A small audio captioner, trained from scratch.
Model: 11.8M parameters, encoder arch efficientnet, encoder norm batchnorm, encoder activation silu, encoder depths [4, 4, 4], encoder widths [24, 48, 96], decoder width 320, decoder layers 8, decoder norm layernorm.
Training: soap at rate 0.0017, 2800 steps, batches of 64.
Rows from block 2 of the text decoder of a small audio captioner, named by matrix and row number. Rows with one number belong to one neuron. Each number is 500 + 50 x the weight over its row's rms, rounded and kept within 0 to 999. All counts start at 0. Numbers have three digits each.
Before each neuron's rows are labels from the 100 texts, of 14976, where the neuron reaches its largest size: "fires on" is the input token at the peak. Only what is clearly more common there than usual is listed. The data: single notes of musical instruments (NSynth). In brackets: how many of the 100.
# gate: MLP gate (decoder.blocks.2.mlp.gate.weight, 960x320), inputs 0-159
# fc1: MLP up (decoder.blocks.2.mlp.fc1.weight, 960x320), inputs 0-159
# fc2: MLP down (decoder.blocks.2.mlp.fc2.weight, 320x960, transposed), outputs 0-159

fires on: "," (82); "#" (9)
gate.659:549461524538432429479500406528572483503430597509407538564545419448533607417562516418432448546487519530494450540458459507499554547502492568518566504503570490545522458502457525423476521531415495558437446532634506427484481520527518458588512481554533524418628535469476521543543490519499418535502424479443479493486458529520501524482457483452507496509510488521509403444502591528522525404576458550551515478489473511483490484505529487432420464539451385457455465505438527551529498495521516
fc1.659:582451538502518582539519527461530471575555442431514404440480488460475537359500417499391519446508513568477452451505507592494448505464491523492488520456503474536492445539467489516522500530511416515497561467570493456524342616440506477507586545447501535473487526563579431585502467496485448483471521581536524533477466468478548481488407517497540555539550479482481428546369472456444621518485458393504520503481506462474470496601536537476463584495495489610450598580495570559536372460462448
fc2.659:524431487494566496629562502512597434470530526480521510521546534498461587453458501521359502381491490505523498578540499536465433551427438574527556447472507401488548466437453499409449537383465476462629471478405573530407529380504464506493485453553478407511562585501453561466497572437586566486444458438462497487508465499418561489499499439408490466507544507571593480489464547522514506521551468397494505474591495521567503492493483431476505524458544511485463502414454567505542435561481508

fires on: "," (46); "synthetic" (41)
gate.464:551587433571469486408567599509429574514483576439531511399448427475490499562458541501452558513365485457452516524470482521460517527491458604560450551452453474519461521515520473506473539577375531461490515460473497554554476442461399426543495472525433464479495482559451571458530465546482437455478555479465508474543433424587515475499490443477544584511532469496520451440499448487465513468519486498522482519472513531497401548566441472550497512516484565564450512438439474526518489430473456
fc1.464:528451476495525532588503492514437395579497520475548585489556466639505507488584477517540418483533480507494589454507489468427480520507436594482467412453515513522471447484483501501605471594480610477534475598485486537505493497527569474548419340523439502470521540494565404517528545549518538490573455486510593534523523527467457535503537570604519483523530461501443552447575535534554511534547486536484491437490575494495612477529450541548518567537545521454504432533525510409479491602411621
fc2.464:450330487493520563516457545565466413465469475560458557576557453491472446444473516492495515534435499459521413457522578430590522420545454458465562458501469510642463427503525497567498509396576510546539483439434495469523476460544476548531484485535479472365514512425497449513538505443540470565549531493491477520494619439498403550556545542527403557598456502434553545512564505462497494423536521502532480548472471515475551521435560481385524593523486523453459410394528520539475427518503468

fires on: "velocity" (99)
gate.541:456490415452510496429530543467512503491513450538405608366481405525460415519449351446579560461484491501514429409510448534472542486534501461592550524525413604495532521522496527559614503536540402494547470488563419467537345470557394525513415562520553466460385509442457544557437572477415474544606459434490494459480649592428509432505540483483523453561495534465465490507485491518508490498408428494559551546510499521498483517430494439524521534479533554525480548531464536486569508550501508
fc1.541:518457621546421421525562475572456507506385462501449453528492469486481472520522471505466377501503461544555550455465432529578609494490481466559458530546472473499488442540544476470551460540529553527518431487546503599569585461473576451439479469527498489451448476531533512522559509594454418532557421508640533565553457499452428463458551519571422489487547513419503604426547402469472461521487439446457454509484556409454477480482416538472473532470481518509516499510573532540503512479539494
fc2.541:515608465561565581480532517512573494495446474477359500538514505484490465622461550545454538395575510438531455505460452532561610517506532544569569510556607445567463462517535453553500519399488455522471450526597448432499503504544617471535376512508514451523488438454526487431420553541534478471436404458543521535531507438504522412449503511539506440519539533460456538544570535527488409500358515417436466464457602509470495446498393507531507503544516482606452498527485543574513487437466613

fires on: "synthetic" (99)
gate.442:416502541554529477458455553607597466575505519508516591554536500508526580620527451522437517548435508555504480467520477448535562537482409495450543447527552446545552562500506543528606479478441459481570536483522416519503548499408481429487466371434475526547485543494509470497499493472490470470527400549475467497482540483507520448474473498495528548474548449503498512479566509495448488517506426580494504482564575578489429572500611427491576554511501487616507540500521495350576551526451470
fc1.442:476496478566573415555562494448405489463568544488551521403498494445412456442461576571514546496548513478497545561469515482436549596419508552507379479573363498466358514465518500456405544511563499517459417558484495519456557445471530398558462553505572570504568492500507501496497442536471493515504552463474526445565453499561535450503459463485534430504530445493514437505485505474491611484548413440505534504470487455458541516541487426482425425453471467395384424541540571540490506546553568
fc2.442:407349462482493552527503528501507505461429478482499473536526480654458483502461521515509437388612534515438503544486541556560474485564521463480480513483447466602520453569545458422512513604570536393511530529552516426541480442517429483458501459479489550480539552491474391431489460565534515484410546545500517499428549456525458573513502581544484486458449523491500480491532543490447561513465473559430492515502495456482491392527520471538332488478514486578475527517531596478551511533482511

fires on: "velocity" (83)
gate.28:466390458590478536452459502430536511560471507520452540487518533483456384518530460528492531423558550468549542579521499510551453464546517436516479433493522482443497558450504494501584515520483569458513469599464570435496380444445386489404489467507507562524461470498468521584492475436455415538517476564433509564500575454459487455504457460436413516434471481466523417494550574635542440529545504408537509385508548487449550555561544499525469516486493531526457517510569431569505637527620412
fc1.28:477541473504482553474471491438641446546526533569508451473548522556552382546493510532425548511534481441444516404495490457584531559512523466564550463404549461490449563409405437507405539524502484433490458577495536463526453479474540538497564457595518503595507416534496371468588554482399546512541489585514383523459513467473533455612516581561537475520509572492589509520521534532501441494505485522453514495542485580503425530487494563437535480547526453469528490480513495653517519514465488
fc2.28:397498547541476586538519538380448421560527398421472524361529327513492562499495511435427527478556511550551474484533505506507449509493510483530487417483465533465409483550523498370462502481527471465497532468501452422590434439595573529469414519389463504465459398483559552470458423478534563537475482532448414554459436528537548543483511455480482602518517458460508525500449517404539443551581510543514504447536550496487558488479421466524529444439488468523440502447495485554503551497404471

fires on: "," (100)
gate.704:503547516515433583499528640396492549455423565616406408508541520514455522501505512502534502451422401530448510491489486519499555586545471398571443530518537522489448527484488440558511610479516513408445489486466506501531489454460533554426434411539525472456557580563547464441506501555463495465495550551496471578406490480484566498579513531410456490405506503541579466508477461489509538466497513566426509473399507590472463466443477477505503578523547498440428559489545544550498507473423500
fc1.704:504494485619511597521466401603527427545507499510561511489385615474608520554382555392433573542476497475501494414560544510428520480458519470541464525514528573458532535447499479510461415531545447504480577559536549537517414481450509427414600489479519476562521506444559499515497515481540561450524527510574501555480427492527408462503546496494551480505545512504473549615502467533482535477494450545475482514550475547504531505453527552502513485508457497445601540481486510410464451494500558
fc2.704:530397524492466453489491464499511494520439477491638563562474527610405517431519455449524477536477386510496397568527537407569476529434400505467626558479463481443480553434507496513549511625462484507466495508493591492602489504563499420476454434556512524513473443451477524532482561520509407528436579532475430470624472459481532482464375516513549470473461424479504486528490499521526382540526496450501516497428468453429502429490483550487546558463460476511504491578421546529499553495532538

fires on: "," (88)
gate.539:499490431366524523464485535549524467566399563462486476560471488374468530455495471483554525428532444492576546557524536500489484492479618471472509499458560496439446459476469562501474553584524501458466405622474514462438567462473493540580567401505524453511550473428479504418562435493563480554471443497561490454559508500530502435504506501536481626509536507493448526511465534491520498585571477523518444590587479475507474498510439473471519572507450497465497490470540392429570520496476505
fc1.539:552449505436551512447494597512506472486528462473589597549480544439460583555543503423474529434523564445519509537431450568486512616393500425448432419615489376476472482455522473499430413481533483523391508487422511560464544475484522558525535465585519387441548567398471531513470440492435532384434525480567448448548573504537572516468498461560419512568492553526513499449448395493502493553508482443453498389467426539570453465537531449478465386515491528569442432566477515542437606494494522
fc2.539:512323532488355567550393492601493450447528359610537551513470553527438478501494498514480557389430471557438466491479448500460472503579492405539536581454441402574522515495437492471534492449401503508549567468413463496477439419481417475515460456563540495576435440453491460490486533490522558522500303639484579508482513557531514452504507486456479553473515499478551522484433503497538461504596541527525493577555498473504593502428489428504459504482541574473488601480418436497578562549494513

fires on: "#" (99)
gate.751:454417391441585475442535433437496439485536567492484548461404585500484538471529524407459364430522473544565475514566450508507445518452494506480481454445585480486608466497463556532385550516507530542494472496576442438506378554542473513546529507452567513475480543504514650456540509543541514419438446440532630458577540396500541439526526525507445543408519448567510487494497489528523528448477538495612519464523473549466425399377513480460405502524431417466489512512576516541443499624507455
fc1.751:499557471514504576534531466360485500503512545495414492545539517540492458491528469433453487549477459503488515451472499528489419379529545512505445436513501507541549545524542517518592582442516484503542459369490582489501428450538457372506556486583457530529472459381583393524511530544485479562592584464404506478501431497509554412515626570582469550456521446496413559572449442497489483483517480451460444535565395458489446476539497461435501536490556538500537567498376492540467520469497532
fc2.751:428571525603435502450407506492518478579463478545543475477536449525517461538516510540293572439558509424529470522531564505574543520528489425493447481440419429465463613576466504502467555462435458488513437459550495461448470512548450440490497536522518571529510531415498545530545511461443511439437603573541536543521515541575585451409547343492497490543488534574459500495479452516528562540433499508616515525615529447359498563486444511515388439502531568498496491533532565521556497531471481

fires on: "velocity" (98)
gate.325:458519482436484520494515444437544507543446468458453506496462514520459469517529424370586539454497495424504516512499451420514499535498505551449535429453541480489562432483520567530529500538443452470470409469512446428482483529563457516525501522488475444459573508492482468447554563485511525540554534456467468485528452621534465497454525458534500410455514486510548537524455411517591531498543434539478483392512458573471583463456499495519489452462499520467419480506465459474508558490465510
fc1.325:414517460485498578450492468476559535468537507447433564487454470514450433500526491495538538451525554445538466433585490426541572443492519564505541423474487487509502578544518599583607400483430585485511561556522480442493363513450486492513552607418417392529490530521473447563510498526509534640520473433487429471469452537574530458465576464464511472592444537594520485463475396505592553622504431554436500544519494573510505502525496506571473534533551476506447487429485516530537527499461408
fc2.325:478485481522503562541501510463532563481489509542560559392473470515462547450493543508574480611451510466524559522546565529408504550511453610528535449541492484488491497445466493486492456509508492517484507509446522457553494435563509517454561516490507493484529547531453478555487514554421535534491501450497427483515383502502508514459497478566618462524518445504547493504569513490543490539687494536455586426551494538561423448494460433424511456510510501434523466536497421423572502511515569

fires on: "velocity" (52); "<end>" (38)
gate.49:588395515554584499520474478537481477519438536445513513475477469555475481496578571452482471556520554495522579509501447499482518505530551522479441386500426546454555392458569556440552506554481614564530478592460540565528532528480518442492512508557506486529554404488487508467588540474494486559537452554496526424500471437468438521477469551401577599572573495451551576546480513416396588474486545412567545516465556489492514511553436561480473481478500560535501579564461493558562555439517454
fc1.49:390523543472603554536488438503494541496477552476532456595518443481454511548434507404499494582512432510563534472527485515461514462534476573400541599608489529529542513464458451407510523459499448457514480448587676522491490533414569573528433457523535521475419484415441484514497468548488472505512514552544496426456495465533486566472556479472578487577483480509549462533488458520485536505516528539480535533489565434467516481451533546589501496480540482499527483486510500456457524502493597
fc2.49:492686475471505526469557545519470555510462534528529498579502524602484527532514461560458482500607523448525466532581467515556469518464511530572528532525598506499375421533605467541504533426478473542444578533546464528537539528484462550471505455629439415542511512521441401568546560417515545501504404463487445503482474475513423533467505537465488588561448530487499487523580563466442575513525541495572603436455521498417515530540509526522522511454484482447565529377442508443455490505430533

fires on: "#" (76); "-" (24)
gate.588:464486528489501456469541492494462506571576478521463378447456504507442481525411508517508479451411425520412510559477440467495476557504447441466552519554517521575595464509530446376531509540522538390420457592552506533466436489525547565551598485501532522522502501476500593557492466475557570447433459489532559544468490530494497500478402497529460461433434551519464466468485471439557532496382519469452430484518529503438447458550534510551546568439462492436480537554538478462533502591573525
fc1.588:477451565518592546506581431459453528464610517458425420431478542493567557500406585524531492496441429409507570597646574506469494511511440469497474506490472502470492549503520474438502527563482621511564547515526508428554548515480480611519562533501527508460422506504562513486519549464526520498470458507464533531508392490486463523559493467501493503530438478516555419522501498491436459515562552601544455543474453540495516437497559543525563400534509498503529442551426503551428491535488403
fc2.588:437562443593417537451565495554526428573514437486568501505479508551544550490529401485558468525483451466478538495438428555515585446477473544492434560499525498436544688563467565497463468635463463537525503530458576461482506585467445497447460490483548526502494554448496493512579479503518406423500620539473518484500484470519487454580533459735562456480492520504533498497527597485484500484500631530599553524549524474485464533528490494543477561509466571443501473516462506532515457506475496

fires on: "synthetic" (44)
gate.43:522510452462493520400561490389539534523519446597439500546490494519621516439555435566577478485415438539522540513511512483465501515465545603486521510454590510489545409551485531552355546504480567532535442501478498341460531499536638538428512505561491580497570549505598473536421570519565493616531420528476479458433497583491538502477491529571379467499527447503527558479534471515478542494588542556463555503469501505477494463486463557513633548485564537446502530464463492432511486451575507
fc1.43:382424511557510534516478477511518525514492510409525455400419515504529484531440526459462498542501515466492459516533567524474499417503469541466577514494537480495542439477410486488451526602436525493497486458534496471519513500469552450501568455531396549593373552587482439491390489506568536557420488456494473493543511452501524465518513504533476488559514456474417549532473516579375515407529448484439549539513525477476528499432525586521500538574594560450502585445455523410528529348617448
fc2.43:518565539410469448522542417508599469524612470625572590525501437455515469497517415605453589482495440610544410502461516533607506468433445543455547551504471449492516458611543442434576562467510521475514399523432555513627559518623554439435536441479479515486518546492528504494454502552509526547507368533513530476538551509610473504482528386504454501540469518511479541508591529597510452496422459504420436462488412457468479504578508547457540466479423471460530523588475513625475495485527576

fires on: "#" (92); "-" (8)
gate.193:509403538492509529472516553518436525593486503547530568480460458467475542479468483524550493481408451384543488538457543462436453488465446425443560445474467496475463501455497496435479465507486571480458544546597499443477478508567486518521612444450513493474491537514571529470435452495522520439420565421550588460469542512376544438509480536541528513504470465472445442478449517597490417513490520396488536523432504498496547420551396411469482435483479532518541486584619434403563461485467496
fc1.193:430509466480546478659464492426404557445555449347506425550491451423524521494558526461491507465559596541495416524594467487525487498484466455484503466557478473531402509479513517542562447474462429506495487572524498472515500519514573458469486450478476574592476530480461521441408428575475450484564477492519427433483430442528457499534509494436420441547523594478519560440535560539494541482487583542511486537525461407462497513511475552461496472502434432520448585423427517400560511608419492
fc2.193:591515504472513488389556529467433483521552567568474505526498506559521516424536531530528527550493436470505461558524535450517396429543509509524513445471523546539455384514510465460467514388551545547591505524517478522494458448560467445514546519514422447397523511470459497558488498418587511540499464456406499467458527468505481444454399444358486544458565470526493532413378543538520375495453493466447491517503502557513510490571492350448559390473487535485527507452550676543487391540505529

fires on: "synthetic" (54)
gate.72:497466432534404440544464507586491525464489507569497546451499580557449646500514555553548547509466516535527528525546526467542546496478464578469521452516520513579444426514535439417399537498597495353470427490460562494530578478548530556463478475521513526465504491484517517487538541494533584548330481408412536430559446552470508511491557471500458491522539454515477536535466429485516515547529502492466389505522530497556534480503590437493506408503489606458502457549477512547451437477566501
fc1.72:496570503566487636591555428470397503467567475481439524446503530474504481463470531497423518423515560475537547444476514479516409432568480412509548433503435499481506450526583432425495475506494521484477547492461526570561511528442468522556505498500531477433440486515404500504490423499459542472460587461468487507562542443588438563454650504449464540556579547415460449533475413467410510443498523532469446444480430503492596469477474544515584582477574480530600476556508615424449474515389660
fc2.72:477400394476555400464432595515508419458410455555563535455492584470506417549487548500454543470527415561516599449437471483409553530455486575498568553451604574574530479451433491530449530411584545505485535532485537495443473547501474499510504480585502509501527524524428553564404527504530544481513506481456487455581477457485447471570491488544569486490505510495474478539555506444544502464485501501462471642594530528547570595434498418476475490430397461401469532483572477527547540425510488

fires on: "," (100)
gate.344:497447482496498544498500563466467534465503473515429453558486523472506575441596430420454481412548496460531462473476474454518541518535525545513494362451511497526475584590526502564520467578478572533470502366525494549457542473524454502571476462493509506464514548526472512425506501506526407577599494590600558451550550464522499519486612500473464630521556461411475498513377451465516456499574513511489496516488477483456376467459544477510518566466472515444534551464585491557448440488504542
fc1.344:479562509431463425515522454518476507477378480534458467505485561619499450386612499498556540505424478426458562472428480434427511430540495428471491479441506443572512477454468449437432541460486571554513555497525478485503512456422535513514503532447492529477528518501392501485442465443527519524425401488551463482519558554511615428444474523444407466449480473545502477511465478531504469424523505506547455460467606523439525432543477575566469549520534453438444559496524614633442451532578468
fc2.344:490247558531507506361496436496472527539514513524551518455542500475501485531514509452502455405580457577454514640510493511552422517521505396520580527466430596450507572507527481495431456451461527433510463546500453530459498553468495458451482483556494457505505521562517538500420474509398547530524567477421481485448496454495561611429531568522414521496573493457526521456456515444532601562486500488533484384537580492403494576423526576526438509473482473462442446539446460427555531502609493

fires on: "#" (100)
gate.129:566447494423544525568495556498472507478446506500528516541457535520531423545469472543527498555501561522531526446494446576518476505457365555423552425571535538655583568453557594400554503369527606514605563547489550552458497520517467510531556443574410487497480480440582517439414466455535469584535491534538543522532581494525500425522517575476468508481443480472428462518552489498472441441481494427494398493548503465531444523404549449509525468489536447450555466450445505465575496477492469
fc1.129:495501567508513520503514435437545449481435598497559491531503506489503501537439518494575495517416524427499456489606482474473462450473454542559554527503543559549575527449571551495509570460543542501582544581562580373403442519546649458523492351549537527563432534519571466468460502478483492509539463506521556535552524550481482533503511346498496409550419521500489528498454582462459534518457560404533506464465595494494510486456570521544506422523494613571492459470431451480461476545542430
fc2.129:431549451480425479503490443511524484561476454520578526482505488501476499425547643546743477552506519547429549498508470420511485539488452417434486512463457472427507566486526462441532492476457570542502502418503564440523466463555536535484474487495414542508517482429524563474501482380590448477481581434529458480496492606545475464463533541521430611423490519450461505527455411547591555460519517566476360459425487544501523506614598420511490433530477496507462436459580510508534448512535487

fires on: "#" (22)
gate.766:508340550569450412527515425499469540525533548497482614536563498532432427495498465488516428527456540493502452569463477546528555476525620523451462558551456549462532495567527531507521476504524545428503557459525486473458546532450502560536541457561478502536526518485491489480575509490485475435462656552565512463489505452488543557547449593535517568402488564556393461561435442557449443474447520501469561422501533576511493453601516568517495531493501429514517492488543533450535516456603399
fc1.766:498504426453496485605406437533423484516543470502496440473588520544431538475484423603509529599545554531518410431408488491438525540523551448579510649571499518463481509518488438552490436510486456426465523490529463435512430530409507499532473530510487459580482536484546503518539480606546427435480467495505548459616504470476521498520510555541511492511513521482362409544438484510392462520469501457509540473507509577467499442542407401429474555443503441409510620536515446383539511500403491
fc2.766:384341531506505514548449479453549429528526400483589503484517438547520498535517510557489565546547458532416461582438550495487471560489465472542454492439495467464475677492443563456452549705500551477522526522533566446555526481509478465478444502531434583468482479518523467545435590413478497426537513475413577485423496422487524519451449472471570494424422498496535488541496440478511556608458410591436487604472478529494494493455499575502470500507532527518444461490577511552542533482550587

fires on: "," (83)
gate.482:573498582473532541498482471405554493382492427490500532595537439536413533522559534498513551533449477498546527651529465529484508475446506568512588534599571545445478565532514522530484464429507538516438501501497507553494549465366478479512435536538531493538453465476502540462303462543503537519444603498518591490483489429504564499450461507388577609466478534632500511467479518413540452603502482508549429463457566545515535430502506467502466566427462628531453492504508543505593454536519475
fc1.482:519573412522490497473613473407507522463523459533557526458430519523485463531442450414505510499567545547421449515456551564529533472543461527522499438519460460493471523545500524511505570509507497514432445432512489501489523370519546478591565527476488490552478504524450497431506449574544511572524532502498658474602310499517481514446565509478561438481488513487520518453518595506643438478494607605602479535534456448510469474435401429447485574513555578490481470453545585509544507446500499
fc2.482:463491473534456515414616471475521475495557521451551612486475554549547417500490599529534473582395524552516506572481501468432476457572561473482466526441539494441537293440557483533508467470575405557490523497479466501496468626481431533513472546493490504478424541499516461498407437442613473503499526466471491447501483550476494525552522589511524567496539523430448498417461486500462507451445465569485449556379467447518469454390487542491441543504467534561507499468451554490489539566489499

fires on: "synthetic" (96)
gate.559:497592461521502504548417495504489583397502537529410513490490530557541536595534456492386435515564507524519442504527529461524458513512553408548479600510437542554530550531523546461416518558450503466502461519602525497440517525526532488519503545401412446469456492411501550488530523500518566446557527521445420504447543583518391558582430466434513482477516528523489495513439471525530401458474569560403510595368496547509509613581575466429443573519502646533489565460476582527568539472523556
fc1.559:501475577571533487354516504504542449549450515477546545525428513490570447471412482546505584469495526453510459437480439497521554497444494530458544433541512511540515461456489517568531525474560484454505430529497449484544554383639497493635488492464441551508498521546568432535477497361448519541523417507583493514578575514506557455417451449534429491530540471572551535523493489413406512522450470386552509556528524484493455454500508521463501442464508511529473420559458501511474579488469508
fc2.559:399094608501547545523537493516464522448548382574633543486555522538461512479509576457463441377436477459482503478495561487524506482491517498478523509538510491470519641525520465532517502522502529498493553479566473481484447372436484509476451510504518464482502467553482527463481408561481482519500466511549520493521517420457465518505493480564504501505498450547594532544437489507468601542470487534456576499517519540479504484495482499525428501575558522519454558493551551481586502515557493

fires on: "velocity" (61)
gate.476:475533515597464476481437472553484511399500499591504496494474543516507472540515475496450481471465475459477512515597504446512465601510547544503523427457523480497536522525457374509489467534507422451504505530529471480525511507543448617465497500509515575436509515495490509452557560517506448503516526521476527477373480476566527544434503592511512440543598481475525579495600445513547553513409533479493479457493503546517407478492476485419525513495462551483495494490454431503507502463361484
fc1.476:532487485521508445470553504480508511476452449418425485477391452558529503422472435439466492518494554456541478454486427536458521462503547392561519513517469468477508531502536543516553533504528501566494481498576500576476480444506461508487578512488495493536491490469498420548412568428495486530460432518528538477512470514405562428540510464476452629430422490605504411464484478537519587599421492430502384533535505441548617500455477566461437522552582382600472609561454600553574488525480488
fc2.476:500409584484415399572467452529513555569476441475502520469417501626484590551489501420460520514483531525520499478423576550563492460509575552535565508532419512509527565500476437465505568524490457485571551511405566569486491445554462538526522472457449501486530483397419529475547540551529484468553524533496525515553419419507496477479604514560463433499450484416477474452538509430558536457515456405553580431444500481586500533555499485410449469462437556479525482449431513457502512557497472

fires on: "synthetic" (92)
gate.268:453537522525565451451474507523498474604406592438547546516468613412477423519517467515513565458399530498508537463522560527504469371528500520443507367500464507452512509500435515524427540516525532475551555458510525524484554490464451498506411490512402492481456502485628562472498442526537480468495585540425491479389474415553510561428534422508482522499412497478475500449457374482429548463487491543457463518530591634514491593541492473528557521456525485482390535450458418484511529504473533
fc1.268:492462511392594524495474426450523521469412610424436428494526524540481531491543519441493548551572537425457593573532529534516470399376549522481565504526484467429522595491494514496507620573502513463418471558543501470483517425479531518506552429502522538507573399521569537606444481523410604573401576458521503420488501525521446430526483519469469462559508457542488515452503535488521500548490377428505592613545463610455397553515449450411516485539520486550499465507420518481541478420545504
fc2.268:447505492647472551542516508454464525501474451450487498461492522393442480604489518446555462359569479458490528443523489427441495447489443520472493512485424562476479646350612414381570531547494525551534461472404548513567573487572516514565540500467422469520509458485487535417493502531534456490488457529493525534501533388511503496527548570592529445539538488501552474490577488514475585532497522581562523360511431482519566400563523535596495484482431433475512590514626481547499453593472561

fires on: "electronic" (23)
gate.543:496499587518472505568579638434464549493541578598508403466511487464541407500549445527482566566540494499551522439391515483492517482494568586475385438501455485552488493518470506432501519500562504526500543468555439470465435446567451509499430534444548558545525401546454497568461562550475462490513485416484489448626455470487438514465515557491567482562578601487510508555528501463578551544481393499443468506523515531497512593473530499434501525511435498567594510442501472589504494506509452
fc1.543:492505468497541494571453536414484437570478487507522545458470489512559488463512545429445528496549599574473451563631522504446514516540493391495526469585569591437589526509447546517467497411497450441622602476461379554516498442425451481525452510552476572513483420449541364420468578522382535495482497454492521426433512569503458541454390517461521585519437542518549517379434489416564526587346490576547463586415460471508481459566494573525523501526499468485474530421536629481505521512495507
fc2.543:557539548539546446438537498562496516511437514464607508502523474541451478494435484454523489467544469496514388554516479535511478476515412478559429520520471586528555616506488491623514482563521517502519492619442476554468575602539601540513464469534411526519559456541532423419457542450500484404613528445466503531498525485424474507552508580631525479433510447494556520536493516500447573615493460606534596552461486466433475533529426487576417416563497572481568513546521483518515521397575503

fires on: "," (100)
gate.623:531539631518519510489481513535505463475534550532611461533515535482573441473504528483591505439374455574601571515547475630528470525519539469445491578500463528458506454509510484547563481603516584480494448505448509469518485557482547526498480530613533566508443468519516483572565483580449546501554539509376468495500548472508530505531573444529454525576499543480458528481456579473483468461484421470483458580520405487576571542609572464517530456441461514528494336502460534493523527488494536
fc1.623:573535453465562434536452511616554474516595511500475495448512518547575334475447522514456528553486516480410491491475504513424482473425443510478465465463502523556531488493514520492466458474525419487569452494564567459525523529553470475493548493460510491445453422473471507534477449476563495478506538421544550485553484590471557486435582446487521543534524522468414595511540484604606511451531524535481539508416487567498539589499484408499492569456543448496445407416514474506530522420505577
fc2.623:415669485419624505443469547425529526522599606530544527531511417429498456520451427410502473514463559452369544492476487476500497572489514521492575596417502524521560461448420483524430558469594561530531472522464505503586475543487606492468480537408557536525540436593517517436518563483498506502490472449460468528517455373461535518450534559451531530508505463515523567569523574436522428502473467483461496526424491417497490495457418461441513545460493571515529534524544513519444570544447489

fires on: "synthetic" (92)
gate.627:562491548503409506542496500524461517610465610554488541522528536550500451516575476474548492487533451546519464543541594489515595545410488497562508398553522514498499490492471469458578468484568536506572453492446441482483466512562510451488617450475525483434551431410544551523436531504514530544496497505511489485529464410542509445522499545560527502501493456519463615437509460535560474567594540506442421468504548484509533516618481420399595505560475539503490512451482464347453483550504555
fc1.627:481457571528484525447582588495524470484460562491556540471443502511400437553569521552461486461459446581479386503512527496501410514456429455446503493572452473473470508428608483508519462468519484543470526522524444562510545509459407471526540448549481473439454438538492457384545502564575579498484440476642524537496453526521584458536522512504554419479516461474476517542455547536553476486415492581481464609363513433560592440483504502515462466544473497539527519478503545430504470455512504
fc2.627:516298470457471504568545510569484502469428428573579560563596487489484526555497423409475492500523405489403468486431496458501485468536482455505660500428580480526463617539509566541577494637473507490490522542523523507476578515522559442520469539445634502455515501455553509513543475620479528522526443531545454490552521487539501571552435495534531525483424440468537561483486469461555481480514555497450451470504519465496441476552592446505547502486419464532476501537466523574529453447596496

fires on: "synthetic" (62)
gate.192:462518508436566442533477434579481463551564573465600531521470517493461447463471509588450385481545558469540494482483509373462484514565496491569424435457449575589527455455578383499496464474552459452452556458470492543444438557606542486393545521527537562471452504546485426435489508471513538514462533510505540494580511483525452481449458566550475537503572532446583438491468499434559452457561537440413538560500565470570454587496538477539543567522478503496606570534513500480426537551434464
fc1.192:526496444530489514504522510536505594483578541460519462515506539556540450585505553501513461467587536476501440480531507540487444518527489405399491516567527386561516553520553471437505507561489468449525539621640461496465459465520531487454509357466489469601426413549477499549519570509551492575443575520534489457510529482480492484496639559581417471488547528460528532574464510497487433572504537493481481511405509407462478498457450426437578428505574383436596476539520525415467513548523456
fc2.192:436360459452493525522509441507566468528500518540585448542456556550544525522541632560442517507513488541440511542600441469494410530503527502545603496458587495509511419490437563551502370369460449545433542495530432471553475472473475515503520474425597522525539476520549433625490526522516545599525464440518427491622570497556464571493402491489435479521423454508477459501472515473524439487489565446601513492537475470536443489553521433466531437513494510523488483452502442497628437447473548

fires on: "velocity" (26); "synthetic" (13); "acoustic" (10); "electronic" (10)
gate.565:528543465550516508596508577450459531591448466544575529490494549524607586553479539546561519538442501526558470505507481451488412567417520430489484521504515441506382505517479479592514513538556534478497572504502494476557573497543506518478488558438521518539543483491607425456422555480377426437498577488514467542562432573416558540465530552423510519506594500502469520556494487502499505505493492590525548567466528475447460461502541394491487565512511384529501569484534526559462567471501427
fc1.565:462440505537611490524543607395403546458544553457539478418500416539444554511510500496485483582575504463509448495478568593538524587488459459517466423516504520456494410427510448533485495430485478482605552467542591499522455465541505474411541439506448472561589424457410453390525561458532479451449478446550513471528498544525583558464536487515403525430523380502493507549462515445506512534493590474597554517407477530479488559478445537466429447529515573402490562496504503540423518449480503
fc2.565:465645514474430481571475410425521553455445575582565521506543469366534562471592541570443454489526478446460455596438457466539553504456490491457541495504518539572485541502576467538452518689515492503490511511584484499505476565470509537543443387597347512420522487537430451480529464481550541476425493590521530546467446554538479483488440379440579471455474488494479464604461498576452539489516534515483534543528495413474537465489522489570576359550447527586483453540493501497500468505561542